From a checkpoint of a small sound classifier.
Model: 3.73M parameters, log mel input, arch vit, norm rmsnorm, activation quick_gelu, num experts 8, patch size [32, 4].
Data: trained on acted Russian speech (Dusha), 26041 training examples, 148.9 epochs.
Rows from expert 2 of block 5, named by matrix and row number. Rows with one number belong to one neuron. Each number is 500 + 50 x the weight over its row's rms, rounded and kept within 0 to 999. All counts start at 0. Numbers have three digits each. After the name is the row's rms in percent of the matrix's.
# up: expert up (model.blocks.5.mlp.up, 8x96x192), inputs 0-95
# down: expert down (model.blocks.5.mlp.down, 8x192x96, transposed), outputs 0-95
up.14 108:530580544530620500421537541515410534549455550493409526429432430476500451522468503449479509504573439457534497441527592462549447506478414595505559527487476476526505447570484494500462503466452478456548553489485436537515579502564585544545568448567405426584470554503498574451481520445503555501
down.14 103:475464480516530530528574500554628485532525470522556470539528508577447555504373436489520561478560416619460422491518521484419499538477550392497437536541487491509507504491467467504463586516614561514519503530576513538399453440494500545464470462541558515578593465578455438535568481539510532537
up.15 152:427426591498400393497579489430538411480573617466546388532456578538482520414519492412472459537487435463512545486491512461573491529547463413494473500467456483480482477538593432460553504458495544524482541490493455444399501484490466533560462496424484485436661463580591520465568482472531448519
down.15 141:558514420529512538515480443608491555428461409487470625538551487492527408669515529504518503428472568593526515490489471507401468483444538525465495495508544556463486525505423544422496584517441448481567397527521534538568505510577578534462567514527576554599436479435434506587443507511439552490
up.16 108:501507491478457401583510391464522467572504479459489513575475595435565492522495471542501495412455450579493621584541494499502510485499469501535519486534471437536530546502492581534561502411501498450479505400497569488556451488513532580457513406493598450552493477539546485540488466553434580527
down.16 113:487420468505513428423468479521500503489425488512462484470559416503351429412533533485579522542502490461523444545550516561466557553491491553595491533466400565504458505556520509504491536560478525487430603512436496504483556427506486463421533556437443537476466515440514545575473566388547356447
up.17 104:446369626583452402487527489504612460483574569534503502546488576458454548406474483398536471471462470463554602501522508469564502511557488501493419519516436505482466485506638503448483510476469597507491480580446528480398458410537465519522503493458453476430625528533579483490461542423509466529
down.17 107:533574473413533538506471488505408573498513495481504519527566502477480435508484558544469434538458570492551515564504582492472423524451475552521561492573478496515534520485434529518528498550514484473541494501482535524589590632620471606536540525486485454642450509552456506571554516451506585488
up.18 079:543502454518581552500550412522420461600496478456518443513518515539495502499472566464512464533490491463528478509578567538562403562580535630507542519538441471480549464519520485477516488582400439455510494487544538430509464470419548501408502499425468567520531438466565459499448491419472555444
down.18 087:542550547477500515506503515511548542513501536495425488441536491550487485514486423426525525543518495378472501510521514576552529480570556516470435509421564508517467468518488484548426492480534476440511539544521525455552537403506477337612530451485607504600650517477503525528469507505589509466
up.19 062:499497474373616544559491447525393444507387605427498474504606531505533564409560593519490447582419518576426544455502458522527549593461464511431504477607483470494679537413498505511496459516617497497522365481467535543489499497452586490487469558507500568478479456480406575486498518493450455439
down.19 073:511583480436572553560464525520537573502505462510479540413519418473587564441508516522475499612469499519576471548415488559564611521475539485479497540489464482423516505623485437498524476454509426392461414514505579582467478441448524518490526572575578501476462481552446465479503444499488536543
up.20 124:473527549450368509554464529500568444498469608460465557573533492509517566568466442440478508498487560580454525470426495446472548388522544355482505462461504496507517561490463503415522544422513562516470476493550499530535459449468540467515474484489499592569531537464513461554515439531544509509
down.20 122:497532508554466484437570513506478431497484529504515478520510458423590518527595507478542541504548467431517574481503536503485412471436540719499583418563516556586463491486548492605481459551524470587574574539459503548506569493518592561529471531449448404482501549473472488515502494552390464508
up.21 070:577417452460501552507555568451458505483547418453538549509551558488468619389502551481424524545527543525558551561513488520471489549467485570495511463476520495480459496547512421495565569449437443500447603588503555551539521443399524568495528559544560534417536450572447533549458470550513487471
down.21 077:489495465425487420522494509468399443417474434473515435459510442451601481496474518547555481457501500465464524555496498457515554513584484403470603463549507536510576523492594516486467417495494561445525426466544475526478541561472530430448433537446503474594501546480534489430493425502558469446
up.22 110:487544499443480553555434519541499509519428515484525498593564524514489437491520500492587469373488505554491551545515516479503463483539542474457437410536522533547524428560512537587470429484524470480489388397549607470553437487575489545448473420513442564533473518448527401503415492513456606521
down.22 113:476573555499516483522596494428524484504547411427542385531461450505479443610568460488440474452540493383504465436478571452493418517506521576501558440426472551568542558454550527561504446495550494531553552533544462469406502453473513439521541483501538506547489470486542606529518588495449403471
up.23 080:503448601553516477483524463536519503571493495472538404525405496410439534483473467449538366540470517528538555458569639500513524504446455526496467454495425495543417539539548538557529660451442512485525448420418525584537519537494473662570564559531419532566559464531498500495468410465430440476
down.23 094:561589513494517548544514484459497495496503588475468544550561444507484428424499571515599527557457475451458593506499548521506447484506526539555570439519515523505507482393483581564409500587565528562532482535463482424457509531489573551509418440521557511519600521475471500534451561446487550528
up.24 073:533516534517439555477478462528491470536472439480454523562504470512454491580530558455473501545499569486499474495529470534417477396380504551449449438494518517538522453460518404433537428495496480538464657577535511523574542505465505483471518500506545498455380630558469472553524472460536532431
down.24 079:458534550560551417535524559502596391535505583533536481498549554472477507513495477546462434478493490545487652504471466502605411534519502490460519549593418574458473505480429548603482417453528505412498448455545546495463439491458420452403423509450429508448510433456474494449514484519543419558
up.25 103:516501569553499494492495460606527483600458544492455426578509523564579494575417483474531490526407429615460420528457501465506421503478502540513416484448478493483433562472473623473533447539536558468442540523473474515471465456503505546470521530466535483485535423524546513486563532534466496489
down.25 111:486525450465466395455492513407533450480490493580507558550558512545374429508479460496446479504497480470418525425666546474495543481417388488461477591488471500645407438532455511533474557466469496474519513446464512533518541487533534510514468414485465476588536476544502539511511473507542535568
up.26 135:535458602496512502450535557532565454542582501472451435629492512479539570471439449384510405530483450499493598517533567474516513418499534517462420561507401428509487515509498446502540521527410590449395534407462414439456495448547553617509476493510510558480580435519572399522513435509441471520
down.26 146:540494521521525484502481473412566481554432490450507594565520605522442440569498419412552455463530484545482522470526600500505483581454474613545458542484506557587415474486492560539448551598556564578536539544518514517492502554555539556457468513446484473587518507418426498593481574478468578575
up.27 079:486535514556548413450495463589532424479471512478395474423479539557457573544530490582436503581494525494492541448513537493553588568555513538538611528477483524525474427488455509547494501501501454651526583560453502536573441573525494556571436451482426429527433456585596519523631453408563518562
down.27 070:532580486552532468510480523497515488525489513503507578578600489551478531535511529469458479537522428407488512576505508417443416456572512523557409540463421540474512465476448424494587558537426555517492447477535451441513566532510368535488481478489520528466536535388473497479509483430506418463
up.28 075:527540541460582466500502508447369427468559443507507411423420551475495495508453516433451410475622459458520366518468535427545518484489488414431457421477557560478496481501440474566535547487527480473441505488512402485561559531545593498561524621509494450481602498543483567467501539494562468428
down.28 080:547434454570434587463502485502499540461523534461467501580440469534489551439462474495453548548474610534413489499583444492506560539495534468444446548509486500560482480504536446517522479514529513509550553469522582508517442425492537613388482495451561524549440502533459494457422523587483460521
up.29 118:501471528533550507532594466489557620528447583513528507519382487511449411458503587382562490551486529499476511409562558476493533538458439578501511492521400535509417531502527500430513576528519488491579629555490491559488518579462538461556557522552394504616483539533537538481539547520533471499
down.29 106:500478424492512403410518538545502419503552470454517507531631503470512536530540389552560577525472395482555548481418536516491501480596503410475496485424496441534465472447474580529485504496518526491479410528493493503565507540471479520447461557532577414474517525468375511442565410504495566560
up.30 109:555575414541493449491488400554557463518488451492505486679540579408481536531515468550579526564524519572546574471505551530520490481539470482487498533529475507516550446575498477476443531553494411500574501452544612506501501536520490582538480512539625524461601480544438484442549508473470431568
down.30 108:481460569544573481485515577389504584497537448492521509380491578517478468360453566528455495526514505371437495528479505516460544511533501507503490499448548483474495490517517501408549519509472613482421546519466526527515562561486430545527508517556393393492429437520489488557519510558529519440
up.31 070:436564459498522523535531518551483601593474524450479459417491550483466517515461518483513492518507456430461436494502507502554529545436448565560543508562487476533471472542493568576508640476509487480533440600440420451515477503533546474548523534603428472472491505480496517490520500459529433495
down.31 093:418565451516525516538545487513415454525480564516432538531473455553501541489464459515485543494508534547565467502469505494452535549518561363453457487527438527573485550496516478573477498532440499467399504538485536517433499485442473482487487472416485485509565527522495442536524539614549547476
up.32 058:505519511528557480443495555451539523479469421644410475479542648522513524444547543545532469569474546466555484475507578560496528515523450432549474467531524499482514519486406468544470499465440469448563577517572514493601445538534535536562481493476496552395457444588501410528557524450492527465
down.32 063:434503438444476559653476482551558491497420511493555420412445569516514555586474588465499497512526500608537415525517545459537492531521529506447531459505522539532495466567513472520489479410537512493537496418543440505572419528537505501605579460500480475503490482556567531429483513449474579509
up.33 071:567409566537446497448526484529578533427506410528479488533473569423525514557482554438495394485545522512484586521463524478471549598406465518504469504476460524415416456524544458435473509514462406511459463510469475547558493512492506592580473599487492478564535464554472505454489447537542600498
down.33 106:521503485512534480491499571552412490501539611433549500553532466553394524402479497570478527519492466493472521521524525456505416441620520462523540488507495539572447547524471549578511483543521567535525587526462532423491481441525484484411481403560588468464589463500474440533563545473425489566
up.34 121:538427573563450444485489405539623508460500465541458472554467584461517532536524539451501428487510476447510660456473476476552585544443498499476383526465489516457469445468540440447531533474455450517391487480456468572577561521437551644557483493442475501488504484476500487491492420532531548459
down.34 203:454549491522509506491503557588451491530542591461547513604504480555439510397456537554437443461509464451487450509486578498426439478547507526491589517444500512565414579522471546550490470611490566535562554514544505491544501524569473489438524469499557488493584469490494469568520525461447451575
up.35 074:596500474491524416460508511542517485460508548451446527483574462522483442474486447482432406564548430394528497485485520526510473490425511602538494635503471543514502506500481490568444491566429501536439599608503402493467441508487535526470541524482584499465485491537545524444614517505457456518
down.35 098:485520456473573548608565512463381516518523479519463470450575499458384594525415567473576593645419467591489488542539463463532503542497496502401555453502488478498536449466506548501572541483420443442567468458482544488482471573421512466509536567501516563486518517469484479451511498482481542510
up.36 125:434439588498442499501566584414586477491563572533510458602484444535471579479536462489440484579549475482465416548452521441568522534497481433517479499478469499527437462582578456454493522480449468548534531481431384479455500469473543493518523498523380464527559544567513532544453460476550401502
down.36 121:501446521506518535484466419587522540460424523463540542517515564366486396463544500518497450435474531493573606542467530458489529465432542568436462428509530511553509548438487479463468528556532597517467493480551500511553432576543421553480477519473543574567413522512444517406538499482402599573
up.37 112:479493553515465462440424483499573392487638520439443510541482519417524595514513457556506392529486524520520439477431540471528406472519537454455391518501453517506514499464515499404557439470492480606409507445515476561469452530462522499471401548452568522534566432505446512544520474497527462501
down.37 109:531504524474534494517558547518540529567444607447542552581430466465501464499440522447491549573551550533483517497588483499549587478484458543467543483483503579512488457462417518538444539518423490510507462499455508521685533484653474539511521439545332495553502553473501487459499556473410499524
up.38 110:475475457467485538568406484548590387541393502425464445637527567486471494500520514517551477389577482585496562478550500521521517485469534468403377546514555524490503509574589528403550485507510540515457426504581466436498506546559417494419488416517518506485471446498489406447436433524505557487
down.38 112:477498547584463459523474462416565543487501552505501482425455412398534539417549524503535419536583507563508497406444501485555497687495476475545565430421438481495473549444456526496502462475491501488557499420417537487536439515480535526529584527471450472486481522538563552569489549513481477418
up.39 045:463441538397509482578444452480490499513399540490442489501478524441482536536410430465482421464476471436558405457477519553427507519523502477467479533596447461484494476482483612500436492470562440573450460450491483556460539401442458454547484522585526627501554561507505553470477462583524451400
down.39 065:495432433512447486585568446582552502508586447522541498548488427485450508480563453479569492397450578583526583538532459512565481493421491611476466470516489493569455511602456443428558478545542434507493542486519495484509501450511532433543542527466497413386541574519521491534460551453480523504
up.40 087:503502556482518598504531505538493411480624491601446460479499472504487514414387508550438439443546449456568458478502454530450480492482497508451409541426451493447452541493459512517504537494533478450389431565560358494562515482519522440394546507458649412465608620568470592579512488447502473518
down.40 091:608448443484515495538395529467561531541472428519486523400431498559408538499548488502504527564488580597366525490610497419491559565542493538499548439531528460459498415487482443560472489536597427459559562462518578505549429535495436559479451536400426608519461397502479462484446537551473461507
up.41 071:459465602448417474421562494438545397471536483525480481460508556468466529523452479368473454425484375504474474510557521514528461616610528411555456427408478450536512465535612545562521545454485531596457527481476456486476419497525526511471501531483504489446661415468504524514496501488475476502
down.41 094:509563470496554550514464408500492555500494520425515565604571477513473356519562508498476494513490486545488497554615528461387577526499503543504571480519476532478457514472460464610532547527443491531567435495535570500544494530513566580508537494492541480566453405490483485539414546463497552559
up.42 078:335424460462483600414556374454529528515537464516447476560554480391548587481454516476437514526477494543570501448503542454491490549528528549569473487396543463493620507542480574509519491481532515437443429527400481456557516484521444498468492477536501505501476527493478589509466493488473391453
down.42 065:485426470421497472518468453525453486481518386485540438431459489362564468544427509571498545488438446505458544468508459491501372495349475503570570508502491559459568452541527455464563498392603560552485514533453533487470526559606583366472459437526485541527423498524525530485450503425522562494
up.43 076:485562556492524453528409449470477463498504577548473335574496511486459520496410498453560526486445481528530532502472430441514568452536500466450496494488492539455481423549467493396484491488527465568436583451531460536427578482459547532485363498500519492609558506562459497475598538492521533393
down.43 074:506476413550555514459501448511565465412521449546561480523449582535489450576480463455429534441468503505373519486548515546517536542425452435498555513554525524537468543568436470462431522487513409479459508494472537502455529438519588566511477401594446424440532508479461450488456482523386566527
up.44 161:495486622500484468444464469321558544475572466555440453469335462453437499485429532389468492492533508437495672445578515464512487510480417552480380484414474467455450564500509485482572517485467523477489511507471523491479474538483544563609511458519428425635472510559494459487575534558486524500
down.44 161:464574460505438434458574490642514434512505530365518517594622492531432513494575495523461510471525463551524447520450511486441539496511564443476553472517532622562526498533500506557429544579509520539536475494510542600597575557580499660426465493494526459481516498421467458508444553511440472549
up.45 108:509532498447544528449516408524422438548463466574525567451519518535465521460539516605504514530509546483539394527578552546457495457536566598565385539454477563525580429463451529496492484519430417454425502496539442513492487456478453583557439468481529394497591496532516457508503457499477516533
down.45 079:539533509509480482548519567486531475504335422489475501507529574545510521456527561458461442508424513497461373437512460533584564488630488523448435504454517521488531468458589518461555545431440475478519490480472504547484518383507541480548458500487509448482599485504486520500560561464521452459
up.46 162:460415553511494550493476467521477501494433454370565532542529447412456516490520501495462568414563526508530520527455547460552511507485497583471462570553536493463474516484590476458478485560503419429514501468577478526592576422457550462556500453517470528567476517457435498533466542523420388468
down.46 110:562543419549530394560583404522393485520502442475436572526564499461523498478528564457522388532416529463511550488490391464548540419513538518504505510515414472502523595426538503567459441435553451479361532539456502497472528472561495459463504551554444558486559447487552494519579547461527636433
up.47 131:504617426466441569544384478497541447511472478473470490596589545528511519600548463429498545455503529582633555579476509490457570471415520565410407479430487565559532490608548471489489505497492566472460500409566554482506508473489432489474431448531573519491528492483524516462474420463506522586
down.47 119:461381472402541416460541409495552522419522542509501554395448526525491464431533489531609451510532454425478545531556450470447513633563529582602584550519489560441529519484541457461452531521565577451496553532431519538460494470474541502545576474514419458504499558534549563487608522489498410507
up.48 101:517505519463462479523585456474425515427489484560463484440501476648560442523565427365538556459551395489523453534545478502361495593504439468439545535469526458437535520448503590506479502488447477515482541466497532504407550550489559530447515550561490497453385456527481477459554570551499468547
down.48 084:523486486432561459532429457443485506597562581532544474544459523543474435504524437489529520531521413496445485567558492416536595495537434472468478533533471537458629518526467461490488505466446540394460535548428437484424411523457407385496513442471523589366501473513485495421604492516490445514
up.49 056:460524493416574547524422453522454409498590464477522465474484488487514515489568493506564481436483548540509433465448551466545517480433499465462491455550446532490548421397573423557402490538447464480426495589515439476440399505525486528428480474486432647484537521412476420427575604563548523485
down.49 075:466553513434497586607504517455576412559507483470504403458493417444559535483471495526528555535503539521536439473434564540533458481490556525485542452599480532549457519488509446463451512461409463518549508533477517512527524565451475436600505509471448456474568481447445559548496576559442365505
up.50 095:549496570539515436555484547430592504479579519547474482452326535512448420573506575504475446476564411436495610481589493588495520541414453602462467525535398508499485516442487536522539504541447438488493574448473501526508557479533502576560571483445512486460494449546498527432548461460474508591
down.50 107:512469361423587532502475472569467461495495572484496590517562474564497519475488453541489492486488545491499463543523525401437530529535423413552403514489491532480406435482419551465483552523390562555449486498495495528559475524513442527391446536511577486511537586407496514527459453468516505429
up.51 078:497495493529522476506465526616534604516504587558513563527556498474487493419522534434476564581486527503340581495584490495588480416487474492511569441505461591570546514515546546421444545513508542442542502513453534650541540481581448594558501543559501524533413495486572542558496502448506499506
down.51 073:484403517531479451556522373477522581488577501491444401459498535463468504536500462471513509517503475544463603527488458532537434519594614581536510582531470463454517542534493481463580489479580593483437462531561543475487574509485492485417484563448474491494493503450454488515517479440516560532
up.52 117:494545506441475503458579522441597430444527411573472485485512527490514544517552469529461556601532516478534425552402571531485512410520482499525496511500428507489474493460592474477451499588464482460489491513542452471421490582478580426514594503517579458532495634592489573447547506551451423571
down.52 104:529468515534482472496484509596480492430550528483479513376563474474489527520504383478443531513447472472497574487464419515478569448520505460397563508503509519538520441563522460486467502434472450480524573503507549482543532563434493532538554578470422452506403491535349507463459486519457431517
up.53 088:549456559514548583485509572565495431463506501536510474517500568439456486589599499541460459545371511512459508468498524469521506538487499449539551507518370456560497453486401468521482545534530487409501520520502497604614484551486443571480506508489449511557491479433562470498525537554522530479
down.53 108:502508460522504513568557537529506531665533511510530569558425483560561520508383477383506515509432404469544479480505411555392481468547451462435520533483475517450467439493405497516526481559502487504516493534448450473500532461505562353601432532423575504454505525564450484495475420517499517548
up.54 092:595525499428465528543408415526491504493556528536537500500529484568460485491500473508472467455492598532525500603481452517476562504523510514565398508496452456564450479471448537539485457594520543459485477518495530458454409528505534345463467468468637496441590475587527480565500612438478549495
down.54 104:538541501484565444434467469466474503431398454531556434433493470451374479520519480457460561502447502501398437481564549492446568526588420473472547402446511537501558435438498491466514518380511402498518559515511498430493487386365407461484504493514445519474497485467498537411459474516550456395
up.55 070:436554546478533462505516408444485484507527542486481472541497443500510468507479485616455465542540391465470446532459522451485474565532415522518537385476472521506520443512570460472379559445531496483448460505551535400484547466563544439537550533477528536514502460560593467569462554555576585545
down.55 096:516499503579512448468450622503533478511506461508487524410457410520534498489422449532529467494526532360443424510467437532466489499555502433500530444517619458426604497503522466467517432371587532530530497452515524525397494411469452446476526536531437545509515511502435527409531584519444457398
up.56 058:510516533557549464503489507570571623522482489556564441502419532382446483479442605551516476578427525466494431465542452559601437453540460496477515547544521561398474409493535383483548446519472477531508537518487520547493504529416509480478477522405522549489620541621470480436548447525495585513
down.56 076:556537419513524522467445520596427404476516468550560458568480489535430490457605418534437536535576519479488543512465541516564503544514382471523538521437553532489478417622511522482497458393519522506551450486549508461585525543566457443590389468579428522503511537445577478506519439523513523467
up.57 141:503447506405441454500484550553513408402543470477465530540493517521430495457452468449464427460516548526524580505459548419436447502405508442525403482428511473520482501460545496525481511530546526556425364497517402443535547516532432555457469506464542538538615438387485536521523468539542582478
down.57 124:509474593538500549446488491512438565509526558434496462604475361531446543495544534357542549593491485443439526537486550549513555539478511643506511490590414472484461431481507545563571535525497457487634551435459478505520429526516608515511546543458477510465508509506551500509491428448513469583
up.58 064:482488491520492490458516527516529429446575510441563443399462453449468519437553457509465407521556530485517481575525542410555526578569443612477540466530579468585464510498520475389534484543467464521523462516522474572474548439586519621573444535543407437528445417513494651451520478462481427480
down.58 086:548464455451529566555448478574490574432505434503514503612556507512562432476489507471492473476524527559560494503404424520477489464420478478579514525423529427467566433571496441479405434485528536527472502522591537486546502550503459442581563507590529484606579503491565511533491593520493545562
up.59 064:470517623521478584518560523475567483465595545469556524458537578496505575510529467520422499533531459507537455484470523536552492542516492494564463493522454406596404577527530473437535558516445438487457521511473463541510517416373497483553472441485527506516531451574440540460440459467441502533
down.59 065:592575421369589388510420463604503502472449478575524528558488607506496493501481538534494495520530513544566542450481468435485572459547520452495530500491506582454585476495518450417553496442524486534470512489519444601571550520492457609468487474567525456525485527475390525526458445581488468492
up.60 096:576524461474472436479501457547501528531528481469538588482520571530427491545525528522466488488541492541384522503600543583441443505601530548505579528576529475513480460537557517511567476619498533428517461491510423437440441647484450525538586540452479502486456415518499526451569451580449665453
down.60 089:520380468517488575524453502493412508507543531453458532486533558569544537537513606476489533472523577457522523504504507595563518538530487401506421555484476462549433423494454474479598576482361489474553489501448469439547468450496513378532470483511574554491568494490492473482376540496525490435
up.61 072:500523511540517546476498517460419550567440470461465528439532486444486416500517528509440505497502465421587443516411518577453542607512538575498444444486542498453494515478557530556539524548628520512523378575467425418567520493488531476429476537556506380457495568528484565467542451522489419529
down.61 060:428352566476565530535548428488447524526492543472495469464543481504522484590394529421571482468538500457488572439465442428515489536462507502519399535523548519543490436481559482517442482409369469405524525434569457413449479535617592464538553527494498597363497523434494532565558573523440479528
up.62 058:538484400380508505487534558426462532519511546427506414514515517506555427445579605514481586483509524510488538529451528552543455494458518527472540499511497482526545501567503543550482430421419496509483498601474534471478540504530495438408576443426468544566511468435501419538504545463484576456
down.62 063:489524611494463488550489583486504485448508494556535460475600414577584479491534493496470425453520498391508489494515456542448560464561526516465407622523499568494400509514477576566360469471511477484573460541532415502519485511406602505494601436497578506419637466552477515474508505464536450562
up.63 125:416402449470355552528463527513574408486506531435465441586568546502425594427580470467470545396531465605581524477412473436509490467542531516463443454508465493488551515528562519521495480461543553527497479437520471427454569404559470508554509533474557483508581448466445503469418541525445474535
down.63 119:529545487468512482529539478482394547504546533440381477465456493382512504521493530503550425546549593480529573523566473517489508500400465627495453550467493551498397603501597463470445485528491526441525467509476475650515478517499545543457601519478449514585542538524534528548564557411480486490
up.64 121:525370594526528514509501521544502544443575553477439397419452517483432482447446545470435599522554460466453465513479509470536540495539507563524409500456440499423371462477485532515539474505555477568482507451480433493469442568524608504549503559483405467465578572526492505498551536518473493467
down.64 115:482571502502435487445577542560327457529427505443491563555549411443499577567440509470477472532349613521538522512536583526472521490372484528473554526541445517588441572531571570516434519551367526474558543515500384552578475531469459563472492562477507463616497496497533461511507535492473505568
up.65 090:568510472595505443574570441596498513447560457461488515461462534436495573539450516562541462496508381435456483555515515438450486558535462542537514555509430400471410476432505550545439478512505524481469485441495481541485489529505564523547561563500441419399634416610550514532549599523494532505
down.65 090:498528453449508566454529537529434550563434436476430489551556470503441517524475476461419454485486534510475530623639503501493520482554426501500464501490441443516516482522570574497553536549420535539561476467468461483503504481412314502416501505445455492571494554565525556518431440490502571528
up.66 086:543427492487484524410430458434574582426474471571444500510387563478542445554498518429557552534548461416481542512469523450494549512487508491502473498613510487506454471483506495463513486482588516495603537591528509495444460451479442448513563435438463488447565470536465515502566502513493596488
down.66 090:496584536495451440513488455580398447490535422430535493444545458453511576450440478517547478438477599610491498554420573497523482477481524479638542544547468474540552509492519569446531493440380478562502525529480534543544563523625538513494536588485443513509474505526565422467489451537536489428
up.67 067:540468397463529517508483438502518322514560535503515474555654524559459490509600420480528473510507456511470440482598460539497514446549511420416406541468451607511547543508548450552509550502386452490494460483534527485441488540462508496470515534512481523440461406461497475457516467499433377454
down.67 064:542456594437451531468395487486491501476568466463497503509546446499603518563452550445548490425452483488410475525568495616473486501499571450462519446489554531550516508473507522494490500499467422546469486537501511546500593512431524470523521495520581489592500416506496574530442491484493557569
up.68 077:576493407441510520488427455533511483525485409455485518500468523571468521564385531485489547470581489544494501518530421483533545513507498578420448521522450418430561486488602462494423528599479447479486324490431476447481427575494417538513544465487439550489463428513486466482466558433402592468
down.68 090:533625500453480603537534451411508476432479509474471414497578421428542453594516513485501394543550510497484401469447433625537530487515451455485619467495420539491540523451457479458580491453490491409470523547487512484467478463407534492535439518545516506410504409439524525458499543509488526381
up.69 123:589497474554584519492517474536593464574503572457482582536400554448544452496480544460528432516421535419457668519573501416557432507494513604531493552478399506561458504438488532547493485586475565464517583504493426494415529478573585625502501515449507533466567441480497475422605489485516543499
down.69 127:494569581489622378483570539365472526579438484525510523510581439590346463565486484420434469506445440542511509460444569578470486526540408532542421542471488503511391464524490526438558588544474532524542531520505532530515491454419500513568507488509524419653556485475462483637573519503527544577
up.70 133:407458578488463466471443554600522503511545548494463482489460497446456469444513433534381547439550538550549478559516577439498532488458514377520496559450380459429514469495517582485566576457470497523469455548539523473488512394572451509471484403487453566533499552470486558482460528513484451540
down.70 093:496544589573499512513527511514512521440513497539586504555452428462447584523486463508518404484490500392479464512466515483486411407392541576465499513571462522509495486479438518557474583494454422451448477487437469525455503477568598539483572496495501487546492458610507483506517438520546463463
up.71 072:491419514487444486464541510474465496491412556559465439475510519559497541560385474574532529493524439469504496462535554502523527485501547433581504468453561521481501577507539431545573517489439495621459493497540403425504546551491461373397434484473504491552446424533532483416364513481467537541
down.71 080:437578443473582504483439478548441550433580497468506487461430543536474470453488642582502550454501527486459466557444428445528470496561491479601554482551529505497441525470531481494447508468498475534534474501629484436474494499566481494535453482520567489432536557472475518501471455426593464469
up.72 067:544474461440565601559459448435531491561508505532633467458502412586547485419401517524363538523479511536524532509526515553471475474496541423500547493504518472555520489460481486580453581548484523444507563511611518476487501390421437433442536433559503575491530563522529450532545526613437575398
down.72 077:406541476536486319512529582465506451498448422491495567521539415427502504471626479498528437502469559522559476487441467529507507406448419475543576402539487569533355467572508528524477479511559417585454461507448511519476445502540421415431555489512533522470523466498566457489426554529465479497
up.73 150:454514414526516505472446489603550569480488518493513472590597538531391515489485469528495495429510550617502483477562467426530491485542563490516465538535509530524444525534409444430576485520539506549546501480567428459443604459448492521399459501501543568487467466406452529515464503596532615475
down.73 113:607446626562495416457538528467537479536580365418577503558379499481552507437538553475566504520527515466478635496459510507479475551480484507518508440426456511514431507478527553453556505479518446553553487495467545431569467539614547514578555513502454489512499519585544513511451466504494504588
up.74 070:538552475511651507507474523502447569528532470478481389423425503474499374502519455472492511477534501469463471457489552525534588457488501428508508515528454447449471523472507470610495496520463497429475404606538522529460465522557465410457460474562472493508544483568479478563540576555533512433
down.74 092:455532562606467526512557476421486561514476453504606487479424399521471576575449471547447431482411446460386355503481507495596576508547534432531580493530533489509610542504473530423520449519535459529494525501499483496498488468406552501440538539505523464479475508556463482373449455573514517438
up.75 083:517573583629487504497434492536493550611522504488490544486474521421455497583491658501481463505571474496454562530441505525464507465412436566467471445534497453549418505486462441512504511425475445463446517568518514633450437551489532550495471524507521423560488550539498603490496461418561449500
down.75 086:482485441475431509530571495522532436490513517556526463521528529548483487462536460529560488540455557488503546501481481408530496540543541409492485509446511543485524489448494485483435522528539546569522394395601500500551488511506539457439426517458544546448659434457470511529437484563441574526
up.76 039:467512450541468600495499461455431457511494474484363505368497487396478430520438507512509512462540447509538530486446489444456597552510545421537500484504606425483484480528542497505527459447502456534465478498526481556559483501385439578480473471465491522462406487429496567474473543472541363472
down.76 061:599452548550508522502504558418442524473544450473441539418582540407501479593464532466598571508523524393504613513442508565567494465517484509494462495530428521456649473489476460440423500444490429512533555515495561441497520503464505501551565467529609522494413570468490453465440565539526536463
up.77 109:570537499453562588466550493553506557562470485472467510447461422511485367619475482464498501554475553486573621545423496481413417440472493555560611482464506475555506485519479541483588566536462607470497493512507481472532575483490524583483540456534503446575442523439524533525505476542442522529
down.77 110:488518530518544462443540503457599433560461579458461442587504499556429468520466528475501629443559387528441501519581586520466489524625438480412439578469556492477508469497471467529478539568560476446486555545462537514460467505585590518456464553451449481591545438446440484415552476488550491494
up.78 166:609517435486552482566541467386511466490472477553503596466508553459490452563509484538504457426500485461436467393513482506478407416529470471578590528454574531500556531535461487470441582506407459515541529502517549626395564596486542478515564583571564508521495495534552448426420459519540439489
down.78 107:464467534506400465447500597559523439494461497547444443542520552487454549472443490537476475554520491477425607532439458451517479443469511521432398463520538537466551423564603549531465438485626497469511433442512566510557524555451470531541490530486512417467406518476425418554521510594469446560
up.79 072:438507561498541417454560544435494471519486525479461445497394450503433557413546472341488484551543390403549460433501523462485427558476461550539520564442429532457487454536504501401431505504420464533528577556550461570507572510515502491495530559512558606462493404526571611497507419452460447516
down.79 074:542573524532497579482501448542630522522501495514510525509523518449620487428503479556525599458447438479447458445444502544427536451500506562512534465494675439548488503477435476487489547492508520470579494500477501427482501475501395492495490548484509565535543506576442419497468512603501611435
up.80 072:438491459478496401457481517461444429540614484350483551530482485481422569399609450458530511514502503407534558555577535471522477473556473527572463514521455594435452483565564516544447469480473534415536435511493472506457486422576381533440475549369515526481460493468570467475529448428558532474
down.80 084:563486517404505488552527500469501494646524430539499478458575484475494623595500467469555448522556489480435483431471482613498445508487493402519481533580518522464542504480498540595550515582542528482487567454474442466506453495412569393474500561506512586447556493415578444527572522487576448524
up.81 106:566468428493505593453566598467501523524460624534467538574582405572613455546575505547558404478551484460479535474462500529531498517475488533434569421470609556583459459540441450495590489520424458562587586533525412522493554561464547482464608525539462517545485513450474506512416553549489604480
down.81 108:507513511513474471537539557487550463601542509477537372544476606541446539505506504433556604486509537536441611474598536396473439379440554517484510514478419495485526553492554563481418465553586522540504473492561522521444479447524438468573510479547545456576476544518455446441569451508461568601